Rows from block 9, named by matrix and row number. Rows with one number belong to one channel. Each number is 500 + 50 x the weight over its row's rms, rounded and kept within 0 to 999. All counts start at 0. Numbers have three digits each. After the name is the row's rms in percent of the matrix's.
# convs0: first 3x3 conv (model.decb.0.1.convs.0.weight, 128x128x3x3), inputs 0-18, a 3x3 kernel for each
# convs1: second 3x3 conv (model.decb.0.1.convs.1.weight, 128x128x3x3, transposed), outputs 0-18, a 3x3 kernel for each
convs0.18 096:592597511487499307501508385549500474450475526400430462484466480474500490523454478540518520593515552479489552601518488486488504552529492539536513515505521412451478529512500519577503564558543459513514462536563535460518492525453454456611570552449531469488523589463570589510479503521364450504394478476499479553519558515439415386480452485512576552477426515471364373412464500461458497398398511424446539454532579461404428481531438466573524514462489560514533537509543544564566568511407569508315535515489500462519526490458
convs1.18 100:598532529519503441509571600457465499522494521496453551436446551552464497369521542493591537404458484506543491476550546464544501405483518584441434523441516550530495542477457592555366469504461480467517485371472469441515489560545475448572429496507497533569540418464463509503517485559513554577481535512542568583539530498443423421450562548492480534631505441542476534533534488479544504488422523468427488481581493513453520609548536509511430540575570528495441469573513533471561477512512462563550436467510391535513463545517
convs0.19 104:434493414473501478497462484517522438468487453482474471529523582526512503497476407489550518506493518481467545556465438436447516435511554571601577543532514543537506588565593542515484549514495481626507518614519557577523512546530508551500509562526467509497482504474491578504546542569542537568460447559551547446516500459467442478524521502524499557579516570467568572532506460491465438526564549515487537559502530544540541583522520616561523454454485487489482502484492518399416488522492498547473508468465504457473503492506
convs1.19 088:496538494514506549481531564558468495565501514498489528630540496448455532416519533446484451425424539488474533504546618566587568506480485500462458542507481476464462470436475525392428567473442489433442494453471467489514476547526502494573488476498544483501527448464514530525550516506540523485498518508503565525512560492438530389541582548563560532579556483488477527530423539474422454478494440546567507551523531581618463545511462500482469445488411524471519472537550473540521465487553450541568501540532507593528509540545
convs0.20 105:419391583562480566606470539458425435500483558487476582465502479413523538501502564498492551499452462388561537407494482493485424539561473558527564513512587569545554532495524488492579512542588535449546502514498485460468494518443447450441544442539538374419517551479520653455433467505447505536522434502501408308470512478472523537487491461475434433496528494485491460449515449417472478568509536585552498510582522455529437406521500467515545491479533495561517480458473450470488350496537512481558458472460452472508477462443
convs1.20 111:552534594519439510546523575454500552475470455464500502476496526578470503551470517480482582553530471423481381546532486533525415534578523446532496461487563514564430488482461436471500403519489467357421399474506492464522554603638511525612480451521525568569557503495552517456440478536553425375513500458544529536540479509529479535527526552577412601529538473538552455455527514411523520446439430476386449551564409456528523409527520509560583517490545488415513524543417533567609508574559542533511445571490448422513458447449
convs0.21 108:471429496550483538538649565558486429500441441541481545437475513457492476546520447538483432501485462493491486479398502521510553499584575519482505428445491429457486434484461478504412564543445588500499556469446454492545505527478450562413504523434594565435488533416447535553521467443530452475521473500567501462537478472417433535530527477491475474515491551518568519486505499467563506417469457454491545501441500477491442435422488481430536497495525500479524521504523445448568570462529594538583505505514590509512465414520
convs1.21 097:504568483509549481474483455520455438574492475598513519427545422471533416551477502493447544453436486480509598501529426504455455513513448613521518557459486454505536580464510589481504574486479510431584534464493517549555507451528531461554587442437534486467494550477530532481516496619546518593529545554555566501541503540494486523457525409490452423508548540427651494415462543394397553525517446451518526453538538421489424404520480508592500448492622481525526457541536538430423518383421520543540518537604536452546518401525
convs0.22 089:421456614475533584462400419449465496503514493461463430445556482496562425521611505552553484475480444476464537510507565521523462514493543579464428524479475459496546414450441464495476522526453492418516477404433490483441502536393401505414383480498485453567577468505601514450591611603508496498488506510470406482587499491566476466488509434513500484515497526591486486531427482450535577486544528462381447554487455466414402445429446484441469531565543559561559519560510437450493445537542459469509473446447519484469555530523
convs1.22 093:511529520416424527582441452499579528468444416511466472493484478502553531545442503547377367511463553446474532571549482487494488605519467494406492537610491494534454496466407421408436481570515446479451471571508508509457506453454489503465498483427487453447559518507524503563478495543538499414568507468507589514535493516495461520450425473521448468554484518568536421491518505551518432500528437479476433499428435497549514522575456543603486493427381460559497491476521394467454412475558480517477448568446465463400440490428
convs0.23 102:543521557438478512479528590500575558480529530496519559471529595509504504504450576530528488510543498495507406486480482472480475473430441478484463414523480406505509492494543487418489490539537577501532591529560518530495472543533434530568454500540523463460515486476508421507495482434484473434426385344487391490524416491509447504482523572476466618499455561526551394586557372562443359457522502404513471356442500530604653457507511525520447510480564509496553511457508498553575482567529576601531535522492564586567515461507
convs1.23 103:565553548473547476477508409547562507513537477515458582419451555416477590471511522561528503460546521465539585465606486498547453468491526509551555502555517489511410501441492491471510498456500542420398593439447595485488528498437538557517470510512436559451492535454527497507607518602477399560506416536523516519543530529532508509489506531461532513481526502528510553499474467458427575466553597449458558470552570522484402493534522475487521527614503440567423421586548492571552510523570505505546586426407479428483487521487
convs0.24 096:391453420490507511482469517444525490528494489615450466471438462481512504473519526476444542485486540549568530448440427526502456523488498494493517516592657388461556495525515492484528528507483474466436524503519544532494473491511497507459509501441509458531476401516527432480497438494599478433577562552518530529443419484559593564432497492422470379478491368576459452638472510643564530427459530470442480503473545502432401569521465560532507461518555456503506477500458512477501505493507548494496509530513399414419563489526
convs1.24 103:581567517579554466506551528501516530529509513547565523477488480478477497463489465557525467559538458361468497545546559502478493524523494503502468503554552516501491443415474571489525569500465501457450526579523422431477478546453587717571424581470409490542475527569514520489613538480517422452570475550487447518547591683509567568542497523484533564502551535442467428495432413541496491569560486464534524464522516506574569486549526439513549477471453556569494431454413509538541606550534428447464598583539495388511531523631
convs0.25 102:472499401462507437532540583505534491546524469474486491504443440527496456453528509495478498431433442427443492441477464433522587478521493478458437483466424453479487439433436503483430513470470477528517464471495573479477414478496503497472505483502458475555500518528581577550568518476500434418550522507450503588529535569412481500499495516430479481426474511548579599548534545449476495534420463548494444515522498458556617514501516514499473436471489474515534435450491533533509559517553515471565461527492499549524450437440
convs1.25 104:504510482481528502569521537467425448486505453604582474508473499476549502550552483607567553418430448477415425527488529464353441608517493464521587506550567521582559450568433573533451529520518505581563474433443607544564614526489540466372508426465479499549506503513528551566583544565570534461446497452461419531444464529512566503505470441545581503512575521589515527479485528476448500476538474543590461561569491463451452534409449610542598569493575516460479507519475432448519466497610534536571574511466477420468441376510
convs0.26 118:521492462504577518537587578463496500458396360563503419536501518519484448535535463438436469476454484512525462515483470542471455471487476428447445430453474450481446521526523607592551574513519525476492530523531578512512497487494500506593462467528485547506515641563526563465458484483397456459328440534561526468443405441452563560534570538526516587479399527476504412516510531431549700534547508377481501376446487439498452498462426576481447525522495540502458524488467501462565415458606500530631496538525441467492520521521
convs1.26 089:578488446512456405523478491597507558540452543469412487497468374534524518436500530493478451428447460482398495515493530560484500600560548529569464479497490488549560514425457447415414478520520501442448484472524479460476510504469561519539468529555410437416569498463585521474567578581485566521439509448520582556529593551525541549509487505471511513476436460529486465544489518576558491519543524512522492589512428597522591571440425554527510516447527515483584532504544530535534535541473501535519539565515545450413402421488
convs0.27 096:528575465437465640531582427508572585545464471553551484428491476453467413450508438570590537493457457451473491376543550416535525421496533496469497455473462446480424542485533466462518514519486472517508474486474497514531514494524486441537408505541469492493526542468482541622492488406530547521507549479516571596487482517511514535449443410501462396481463432581576459600513465498439481502462390490527408425491452477425459453411467455364453545494527498515534515538513489481534429440570491435465413484508424379446495454480
convs1.27 095:459647570531569514536389528500492494527477498535550500468466471567488519509499495531474489444487456457476441594540408538479521563457438466480574469507645477545484449542528524441556466474604550506600572562600505411536522514450512555478504533460498479410409517498468491466493516548553472494579516525508512439528465482372486604529599515528573511532574481536524543503524475477426453455515535424551458528495443462446463467554495521541462474450455445453546442523531526471488506493509498474450544519560508484479571477485
convs0.28 092:463461679618376398649592422464510438558527395522509431477485531507436494479495468645523489471486528501495425562557552523576531532611583555570499473544526368503495469528534527512483507432459539488509491532432541501491433526467408437573473468487563467327536627442435521475540500498544499528472480454494423444508493465496530495517497491491522477489517490494543475456505526497515466531428440480510501440533455469465419521475443519487459501528539538549517551568522448393570614431414548575314465448502538567519489619521
convs1.28 120:497469443462626456386494609508495525530531515552551468523553452493488465515535483462503486506518458437454505493468412414470387420567457438524544494404540517510473528503557581573392543491570576383451562513551496499536496587521487525427490453441451418613520432485556480486530523443511486453470520497397481520542493454480478479481608550460457579486453497554470561445505486479573545469387596454513505567622484592488493525517511482569556520496486521484442529541532505447370511575498441486474530451427505549407519507481
convs0.29 105:393439557495516569530522530418426476438419508464469455469515503415485530504463525512512525486522460502514508482471485443478474376445500489510485476560547454509476478480442447452475470435451553579503570553476559500427530539492553595523520516492519533460550521462530495483498563526509571500445500486451499455444484437444473464547493541469438519523505534478512485433512456467508466475526475442503536476514596552548483428479477425480473498500459499503494497509485470557520460511516485516458573545459621567522570564548
convs1.29 095:485369428484383457525504511368482519404499479430553511466551542512481466529448456521505503586537504591581523539561380528526406521544485445478484438509542527521500512533507562578530501551547546447431510525498474534542569544598619500540501389507507566483514539452453530488491566467465497464514587522557483528546503501432530559543460499535532537583534465523510605489530600491575563498427450525478471535430493498542490489533554474533566487493488508487476558482482495505461530566493554517557497479459447429446521533479
convs0.30 098:617535440571546508466511462482439402526527469395456463476587484574545518481537497490489404444545454500504450551524543532526518455415491440556564393516493456503490481500475510540511436501515535446467539509581486445524556541542483497464536492498428502466513504472481473413444537455462531508473476508460509489509539514471465500557540484504505471541467415369394430436486460486538426425477470531548509464430441482442449509477487522458476486478456463513511489505505417422475518470459435472491459462516599561613514440503
convs1.30 102:515560472581537426532400368562517520526459539492453524520528512483467510462442456498399438435408467473476429479412444548523502486485485503583503424511469420455461509493492492533493437446433511462495553499493559545494554508550443492494614570548539531540402506449586518461485515484462476469435539478541470533492525633349441515501509495485459391540537485464489474503509533504544551462439485530518529433462493538625587604618633426503551513531532544462499457477516641523526524460497612554543422410454526530551622493464
convs0.31 106:460467448501555476459541504581521509602533500535508520427472530435433460487581503463507457514529521508479501396462438405461489435488533446428456491503513475456488511491503485519447504514511510457594545479534530507488425471509453463501434452464584476512506444520508489475592508493469394477473409453498535543488556591441439539418483449427425515500458447490524509510539451522562480496496538503450482504540479486429504637528497605566578499489460471506459494525465528592582537556505644657508517524452631564430622588441
convs1.31 109:497511511424429466529524483642460444574463472561438460392510472405494458469524560541481511490573449451435533552544460502529441544469458558527564515492501461517478412494465445480393470535455492479447563519473491497516484511502545575506473469480510493507423469458529510546517455573427445494526548564516556526530554574639537579515541473554537492512521380544515400499482498537490540507486463447575507436603519478555463496572477576575481552526525422564494492488433540469519465406408580469482550409500565393530544507505
convs0.32 106:606481489516468581505485492421462563543455511531457407454516545404504518460529521486523553418497478435515414497508526472451449501452381393465566435483616516523639517529466574632559551594555597547600613533541564542531464451381532533529484428485446475510436486480443500490521566557390404468457518536511508536446485455459507454517438462526469423514483421530433406522480375460468416342504638390495611435547515443398468630501418544458343515518496527509511528518489474470527528443464424356495578545524491404442499444457
convs1.32 100:485506480461443474547418397511492522528517493460442509547522513540448501485486539468476583379370521504495534472440454480423407543529454485464395512506464525582451432489437467437433482487539561507460480448391460496448473522516541516537446498513537453445512594602484543595589531504557607511575539452556620574555527495403402475578508488569558510522572480379483459442503527494497544479506448514513511546502515427479467479510427552556433579556524462440497452467535568571589577536550632509532481630567448586545454522535
convs0.33 111:495435482514502463501454463510515483497441454473489487435531536410458500529561477484515425419462442426404491565545516566575562570506482640560504676560479588560522618576577570589559557549513575465531544550591488413472460528514513524491491499512467535542479518566541543534516493534476511515473504518454533538433448482542465447477504431473491445472512489436461427518516396497515472464419442572559491562522447612568477574525480565508481477450433557534478508526506518535546484488505475527475527515470589646496500504385
convs1.33 099:540479503479411521540524518429534569441438547492444525483477531550563457458487480467476454490522515539462459471523455555449504558560502411484524383400500460492484499469478475465478495463499431480544509502505500493530418446500555510589470450508506522519501446513575532501531591597456477494460537520496468576476522498525510545439459464605538493470501493564590445509541438436489523501484461506520460488508513529510555507507470503489476505504507549529497497530539455522538492492505461479525539465321543491470513545546
convs0.34 094:459488570567501498511506486524449439510520372410484476506546557503463467577429416505467539505499575542494579423466599434486538478573509380451506482532568465503507472474530429549558497537580485465416440468382432569473504531514514507472489455443515470500457448529509466511464452419491456476480471566515535489582595424507516470519434425473469479501531517532435467391451584408455622384457513458485438541540491500503428516463442416419364512444523535481538537527530597568475504401462490494500529528511544529525511498570
convs1.34 080:575586562564511511570538541476456583450455486547532536540551494478474479374444528520431460465350457498457382452542537479442471473489494559543594540393575525428491445425490385446478533466516463452464525538438496554530501523464513508488444484428525374475533427537503476521498448535553410480566479477555515465463481457447442451538566559515525479419428472538528528471529544525473493463390420461492450507471546444491523448461528476474490471519475540503513554457466448506580516451477420515529470497519507460472484478523
convs0.35 104:572526502544556496441525516525489406498518463493572530546470451553581511546552486520517502441498520459496544534502480541486544464470475635568467527483511504474524440420463477498452473508488435447449516514534570591528533524509527507521509495496560496632475537555545500512501421432530478526506452494458523520556553560585575545464464472454442441433445384537482424441550539445649611641535515648556545463476537461509527413483550410506498485498504497532513500507504435435480517579481425571480367423500437451492485525495
convs1.35 121:571483417535454462447431404430488547450473533469488497546555461551471372501541488506462478544501507503560612594517514475467581519516423587513433392384413472543465455551478494577540483488502489524455477519396477492523502480490548504491488514489499522529532463548557469466471493581511561525522625553403432494404411355453509507539505504589542537519615474414492541371446556447581587454475478511551502595566574439578481450501532444508517517477546486476469542498378472450433480445485536466496459489522540554491505458451
convs0.36 099:472440508652550529570435401509481403549561491582568505490376445518448554467503622479505524539476513523527511445477556405440516452446444465394424408428489382474506490492487495493487510464477512460445499509551501504607537560566534525496488500551519456520439541541468518619522579550493462405401460442482502472416520510480487586453495502510457457525446558493584490600561483592487358471457502430501484420512427515496512589521465547505452486463493498531519471541488535549519555579493608578535612588544524519462586517493
convs1.36 097:460506490513511565557501496565546419532533414550457478411485505444547502466540555534532486470517493387439463483498507515505476521506487410472576533495556462502571534457527502459523497455477467478499549575504519460498521470447467516503509526464438425484429452457496512574480503530548464513496481606506479431541492516625542579645524554554496448520534445534539439625592513461526519503607484470504459452489545554567492536520476520550485445481503519575498462562461587469568601377442547445454568493507482327489480428478
convs0.37 095:500565480550506362545483441548563572510523467502449474488538478603519441479531487519512470442544539522498434428503520503549502433496488449495477511555502478526487537548547469474493529443408546507497521496487533489460485476492495554565456522486510543526486600507431586537487483525495473483402410400506500548471474427462494530537605654468559630503506496415490558411463626391491654481517504499515501518502505440475481402417497386421506529569559485503516481516529470538497422487416325580469496454400473554520464480431
convs1.37 095:558561475474444455514498510556480435584519434525494394652553404522430435632513502431603525475559557571520581498466467449518582453434505551438416570513445581594500524570517468563440508559447463492510450482508520474476529501551415461487503526570529465484485539504497480418476539527547564570560471482574545546516455564501462565483399490416437474497510487414470545445594534514608533432395515523475445566515442473508471574546476543559468534512511509531505524426521553538551496528589597538486423473522510477481504473523
convs0.38 094:418452469476508475601461645464403431462407468546484460510531487504464527498457476477333422391424533383476499500557550564492545592408537495462475431518479472434415493522492506498495536543483523528495517500479511516492507493497439555454301539463483506590615510602554569518498494521499488466477527515462370394570511477542541541519564557483487488504468454481483469459487540485545546536558493499492440550459359462414435435472473498444508523533546495518533508484466434572416482548504567458546487490480470508472449446460
convs1.38 111:494498497454449521467569555497517571487423534491419376532592507495518540517495471441487524527454490654553437405537530556463422600485435542437429510430439466473491458511538473462508538552459395418463602523439497543506498502444493466416508415500464574539470509511520489486526476483516440504514494511561575501417461462516516480422505526471614532410508407532535395434482530496497579506495555598566520576546453526409461478485450393511484518489518580551495625466453507491510476531542474496480517505482460457543436481563
convs0.39 085:483457481499449448567458435513531605548459587684661561532552415428573499410530359480481453453493473436472488376367427455508487398449438511503433545494436495404398418451442483547515450474476475428442549496521479402419480587524513571453539515483518476455523514479429507498493502489521551556409397493488531486456551466503503369509521460464498477488524458472471525398425473496458458528544592550472494562491426565479501509471494481480486459430444422445421437474476436491471454483583543476421469451537442475591533533576
convs1.39 085:509517575524584608482508439472497527392490425535501434453442523544571571587597516527476475470449474491471487534533586487470514524557569459457464475466501497556525459488507428471577442500504551537500475500476457439377451443445525500544585577571499506460441484418433447426536507450484423459532492521454466519520526525490460542470498457525535480516510504449462404522477436567501499463519541576594613471408511553526513550555447551525481471593514472491396524501494540527592479390531513473446386430531448532587561604631
convs0.40 091:427479437467619547503509553539536474526460509444445493558537494482508446541532528479511488440452432339425487512554504551529593456467597503520483475479532501486521501475425551536504535565465553483489556503505464506546539539459548473491460363426514483558516496536385428464485428472408442483480584527535503535493490519512549603541463457508505508491454449532517544534497517538540507409398455363458612447529595524499521523483525472459501485504498535553526509570548607532403538552570496519586522557476456434490427495538
convs1.40 091:396459440494538480529419438530514516545425498410363455463514520462519522455501397610557543568467466493492484432466513484409421446543402525568554439513501545448485537508373434417463422496470487509516571546522524535654558615514497508554458466469471552471459553625477583581510543519514499527557546540545559527437475426500554537477571420586547552427365469496555498527474430570571500459588570392475493548553470487571445501578539485475420482500595523521525479458461463438563570541527425403340525503576561430519540507472
convs0.41 104:487523486428454524551481503561461453461460469457479505574536502586476589473508552453454526458406571523453579451481498561420480515456638477438491463469486511526511450489528524534567561529495539480477460559501424495473539482473466538478485564555455458518541463436484478506462528544448523508513468418501526546452430472385401486594443450546416447413463548485565508403461455435603490458431430600562536483505501554506395424482466464460504482475510500465495529492479568538477602540472535540458522538492471464448423428463
convs1.41 095:541511488615593491572490393582577578440447534538503505471449531532515529526482571547528464416556589499455584528506513433505483496543525418480480416507458519502535430515497417461531499502526497526464504495459541406412490467558436550549426521540510522481488515464596600533558482448625626564450508422553511467525518513405462526589586459495504554399488584518444546505457521430525589423471483482430565415445468506499574498449545492432469523546487534572505492550487552463490404416456418518538484563525527512428577529451
convs0.42 112:574534547512557594421564540458530512431481453438497515388450539446456516480497462519561469460514518461491594477497409417512423371463427450444466462435487481452427429467535453475501469509443515552465499503399485546528483522570544427576517496585417481520452467539382517495473458440498450476471447473513551519466457461428449480442507451456464446510505503446454447479423459524501529508433501463469505433490472509518395545559437465488449457466503460469461496468454488521563484417500454429396564569566525495426537527531
convs1.42 082:517536546503475509508451495573581572465592520490559528444518444463579500355470489535449437475416530488441510584504532540454492459472480569532511554596561536485556509594576459434507464390451525480479487455509441445509426570534594650620519588491559507477535514536492470480497470507528484523535479501512549551505590616403549550569592483582541502590479519540520573548559483510504483441564525429490548486462537579517546511533562502487447528519436515511435429439484576510445583464524594473494510477492442445453435443516
convs0.43 082:590458363568566571418522541554528441482478464517505487482494436412484452501438484413513540549622562558530607618492518552516537523541496457526505494500529450488436512504421554541491509535567474506501545548470515460467455491498484457448451329411397537445406505526642542572528572492479573570453521533591566421422439481426350442498416475511479458477503475442445439495551451528521492433524496502545458478512478439450472479487477513472488460466471470549499479536481670587488511540465400441521508550562502520501463475471
convs1.43 090:482419490560451482493492391472530545504518449476521515446458479465498466529525513439422472548507442513487482434357382506465532479390377433514533542536502539573553581550582540432527679545503531536506597449494552366489448558437546575486502473444509521471455436460482480560473510485502472522469419474567493435485557571400465580507517501528497448438576531373442455539504492613530530457541575469478624389341498515507523491478485503430465471533499518519542484476537538480440584474427535542372544485503553484478484428422
convs0.44 092:473445523448480492427451452534580518440600532443564560493486471483532542484534510546517528517515518530446460554489541576584576476550586508470492510503470545591553503527516474508532482525583484558525530574508593641488425510516411494534421393472554499443491461442477490476368446471378487494404469463505600623475496605453511575509503494567565498536501499466444407424453468408485439496490462462499444450533508552557558515550540478439517496458474486454455501467464568501523463513523485637623533498555618528590605509650
convs1.44 102:488472521404509538506590571469435553523493562482548655464509613467480569512494526472485555476459478485501528442548564474497463519519558430505514476402473457445536514518511496490585521517610605489509582485488445449529415528492533504558464436480468469503543546597575524566493511507395536580447446509519569484482626540479480471474472458554519515546558523458470549527467469517421457543521509492536640478448455531462472462448433461512501536567548545558510558547523448525533472562570419462473507519521503543427499605532
convs0.45 088:460487480512433523503439452537509486593521415586497427451523491452508468447493553558530564479504475495489479550477503527441553533497506461480529452537543462569625402434533419500604477546540544506448518527447560514505483447506494570611506462447483526557491519528520523466422462501466488487514546520510507458462450480479463454564579522544511503391463434503498501469505526450471525467396420460525575418468520651683514578617556508486468550557546513532569474492507519522542585608497547588496501561531495532518488529491
convs1.45 089:514449479449417487514513586520506488422453491333384454497557576446510607503520523473490493480460511456490470537478545544488510519521545569543613521519512502501448433507487414479490442472463486469530541498466557513449500524598553496534545469429511428451515476554513440529517534476505554475537531526455494522529556576479569519470495495474414443453451457584555518557456442457438451568433400508402386481465484541523535493539512488533429516493496509495403427462381628544454578492491476438482506517500382467532430553598
convs0.46 097:462431499592533489477457457472434503419536426467513475461515520471579549514590631494447523542530496523538419489499611582529554579531505504461461436425416520455441453385426542466458561588539548511424488536476502509452459513544533497566546431491561544388444501520499467522479455471530458420497494460537434491593461450531483520510499412533504454441500455570589440570576475506509456498475465436454418412440440462520566495520543572547491482464476503490485467469460501346592595465539569432569457455376527479448629570502
convs1.46 109:614489504568529542571515594465486562461497512517552644412468468562459543523411446499403495478454482503495372448552472569552547490561592476509430534542517616492502467494545352484519483531570484502500504556620482412488513470552536554567454537500596476518519405566458537607557499432518495455462472434549454455557516517534575508479550520442496459570526511523484533559492465434406426544471505535514596534422510452492507454443428523568479393477448436510454471514412596559502480522531471496512472505491411542452463586456
convs0.47 095:473513554507537578516476443501577525508506585480485589529520476480432496426443543502491453446458451441440472491557491503532479463493461487485479489453436413467538492437474534497491492487513417425382603545455455547461446541541509442468508488479502593500481563521488516462470522471443482408541485435477535563461424474518580596542496494544514484545490496483449387534444488517537563567457519498453496460442449504403464490429463480442447507466527531539543518537530423453530473494471505498450432466510482459446538491530
convs1.47 093:509468486419520509475515434513528499519515563453473500514592460509511476562529517572520553452392449481517531635637462506524462498479475518545478605543401600579474520464477504550565460539493559544556477413392545567444481542511460501501434497512512489533545512598546503552502520521486503547539539479506544521504458543539480543477490529526462498515481485456457446447423504532560618560456528569465492491454518539515452539545409491548448505467511497522462521483449490455567506547514546589574505449558464490450471559573
convs0.48 104:498538547546543492503456438501405360489450419488470496547511435504546430600574482462526458483529462462497511527561515556494490513490516523512487482533537571606583577540504523541529499521528544473446578477478543455530482478555437472496509484460462495540520473461509450512552507395596530401635558423458469422518518469511489463489467607502515522499579552550507399529561480572591578513480441524460424532513436553511546477467489447491513469500501483496508476525510526563556491505449493600516496484462442457491434490531
convs1.48 094:495502467463517469497610463430475504480518496550560502491495389583597478521555541536504449538455442455442519499383435521385405557492394486511506528547502519535464554511506545445443524483426497555575521577593464494513534543455452501511448461540542546488581565477541545488536508509504565565460497450566565510526521435545584501506494539519545580480519554542535506466525565522503488538586491519540446589476389509466564436439505535493495465429507500388491562470523485507586621582639546497431431477524452472489545495564
convs0.49 096:507540490523486464526483483444444441442500439454543535546449449575516514464403497484480487525489542507565567515586485560514498643569518583607563560515523530521602512489493414378497439390421431485519414474483407506467510508526497477463411528515568518629548458553487510527624542457558567481567577544515515485532440359452510471462487482413413439441499486431531484439515451425461472537493501572560536514434424553506484560491489453502502512487478512493520514507523420467498436510491378490501557530492582539487350376461
convs1.49 106:529494596531452523601551522444503582419483591513590574430622538567463454543520480430360428494454456561563480429465477427418397547523484516517428406451454454315321403500497448499444524494504457552531517478532554506530522497505496518571506470554536556563451503566552508555498558498503437406463461434571601494456514474524569476475554532497512494500510541562463421570504551452454520493516485438491475414467499595519544503482463449510427468462517498396450625525473575511527485442503507511560443524547505488500525465409
convs0.50 105:433454506510494515544504529498465496467477531510475426480450495693536524654556468536554478497522555542488568449454434430502503413535499558545518570562504569571560517540465516546480462523477515583461523578458592558539532509498516495507529489485464477415505498488508516531490489484512509450520588538480437446526542522575628585544531438522477446511472472528434568454450516491493481390406422448486546550532562472459519557479507531458480523454532505479484457471459497535573547508483542494499463456450513541551530572567
convs1.50 096:562574577461552535487535481515531538570535548503474488544519534560557499521518471441440465437522600539476548548566492465462481476463480568427514508439555474450538490434513487472548561467580478394415500416503533495514489543483503632539554541500537499529493516608424496616505527583474494527471521533545439484525456525523551543475520491522544502617489496497425586446429524524475557525464486485462466441466511615460538545418523546527514410440542388490525452425490557494430558537470467398461458483533530535547594595477
convs0.51 094:465351368528566567472428460451540471483601532426487491574541515500475502502432521550486573536524626471388566579550575480538555532521545512509523506466520505443490554457570497451552443486591611560511511534479489513464490466547491441550408425473521473436450411517585524550576560547484519484493506542511400479574637522482451395493452529457459594475541531484541554497493518426471471479501549472476525467524525491423510434458438449553510481444515448435504476500524591460526490477524429472495496464445468463413467492432
convs1.51 107:507592609481477461504466529527487531541491552511459557485498541465470571484533504401407446587538516464445483489455513516518544455415391464431511497552606482531540505494485430455461464416563440438398434503506518442476461476401495517458509496540513458444502491441494511624474498451527514489459491538538518527488490439457479438490401416596518558566597607516493586544502569488509454449496490479512508613480494537552526500551479532579389496612541477517553446457442495528533472495434559508494522464474514557569461496472
convs0.52 107:424524498511434462491526497510580546540521492580577524477453370498442435514465532487548519556548456478539535452449433523606546497610625637563473578550524538616653416516586468496535448526555517524504584483430556487391447456421446468513479470548514513465571568486502542505468502548499504483559534432467460480539572521494506457506456457489463480508462453452471499498434466521426407502488403496510503449499472570511478480432490575471485490455526480446467487440461459453399526513458523499522464472516497422426401399434
convs1.52 096:499513475492525617510545569479530501431512572489570681528438488535567626548455499476379458496545560489551534502465524515507408574614538489433377530494365544548535513539517475451577475474512495534466521541556477481442476455449529623461470629560484473520497512563502548562581484533478556509473481583553493448512569484449419528537500509580637488517598562446484507402375489470425416568534453564549532520492514463461472507473337503501406515481520464536484478463500519506433444494448477527493414510553465536527610577436
convs0.53 098:454549496345436547483534466454439490430452525580556512598595550491481455504483437546561504463443483508545539501519505559531495461491486453424448509519487516486431520501480501517504529503508430578654365514551467511494568462495430501516431511568546488432490471404407507487498580551393443461526490512465453433529506438536561511446472524487421435502505478489519533484487458518573536524501505474452471481536534478532540466485522477471539508502496532543525512506481481680592326432506371404463452473507459500514438516466
convs1.53 111:604578532432457508535507430502531541481502563570476435444438437496481532529534463476492412553527487590560519440513536462450466571515546538473455517516508501526476559522475477504471512497565430444418441447541551547583462538572482491417491502529527516528488508481490507466433455543487535470477476454474518439568651557512492541472428469587566545432517509521453467448492520465560595579584471486518445540511480569480505496566536476512492507542499439489478445450438469493475546584546496439447519607519475476435588590583
convs0.54 098:540454482507467548467492544476409408549479577549589671615538485466479448416386448446534640495564605496558522504475514522515540470460433492425524465381504419491542527541573503504526467454520619545511549609571460485443502510519552489506524481518477454498487538428596593490490490528404505507620642491578608574485471513539424488502444410492452505492435483504479553446561534521545479446457571528510526527542529440533482501531498508501440458478503485499473479527482520560519470502518530547520497624602437572595512452423
convs1.54 102:508562544513544474484599625486510559503510530520432543460498580455553511455563477501495495458453533364462527549541542594488413499377522540452418603477543643548554544563498552484530494498553522499484496496480479469476470448452610510529556534541499522539575563587526530525516525593480534606499430556507522508603627502495565491515513489509526532641605482484460516498526512447512535532512510529450486569540568523469515489500451584559473484534516440460484436429408514494479469524483549479498546508518473514575490555592
convs0.55 108:504448498513490576556494518487464401505465470459450537525528403601565469589506582486535449486468483457384504519525527426409500451515606464446474473462470455455553492574543482537513509534460486413449510487492484537445507504531572556493563530443496506543450452496467473420474505457505493461492475489519518522468425491437383501512476502569477423500520498494498511440542562512568456585558546562504542558490477543496427495473494396458518465488507473487485506494501517419479504493527475461474606538531528533531529578553
convs1.55 088:532535469520548444594516436631574516600583514558578513541501534496504514451487490487434522466472541472481508579467432521522480545549464482419526510449503533487489535525505502472455436477482491521501552501495466425421491546495544493503528498534460422456548554577491498566613523513535525588540527558485478553526479524508440557478505448510547522552573501530474478548501518458422421396472439457527539398446489583492495493454446460461460509536501462423499488443537390413461606552552549520560472535517363396543421412469
convs0.56 099:521588535510478516417380586430498404438444441442420571519499479379486513530536551519451483583561537468422454617548473433522512468524586493489479484495464480427459529534525501515516523479499512467488431474580440566608457433455599590518504485492409542614494438569563521385511503469455435416438465454600560607458430506437444422456536484498494474525488523435480483462432528510474451519542571445415513470422486443458508426418517407501492514520519486504501499538462518470528364476527325422491597416488431436488551511520
convs1.56 104:584526537613454502573606447577497512499421489609568594546473500546445561493390434456513545444513515462521481551483546535497611512545540443446414520515485431500518534545539458449561454481484539611622507545511498488452490441491523571562486444412476536443512506577468543579588591500541598501497577478520517360511493534476503537503469505413464455603524491494494499569419525463448445471536479433497536565480476429466524442441516518491585467530545476529569522494484497459508464484521535520585481497559506503486506477502
convs0.57 102:520511573507457475458491502455523633503444437508461478480497530487450497544497478517462519492433494442449455520541520458503462437455522589564525555517459505520500485481428571592529421426413423531451462536515397549493518446440500515541525487428592518603472511546469474433473474493517487510524489532450501431491486463541439446479483475523452444485418392494527512506510462371452497514433434510522494491479459483569518521489477580489433499439504511453509529497523438470568411503583620537509395473495541495487695587564
convs1.57 097:484509493496510513533525553510519559419476487431475483518509536426531387477588563532504463566556532509481489491606495571631539458482470522453445493521450479555410511447424491507511451528490454546533404544574510491490473511452521513544500481490612552588487455509541530491479496488446488387509594523513542508484573518480514479562517466592471506437474523551566435482546453471439557513495430444562548439567404478501511492466486463452501534424519597467503556539506497505510453443644533596629408577494488446519586568516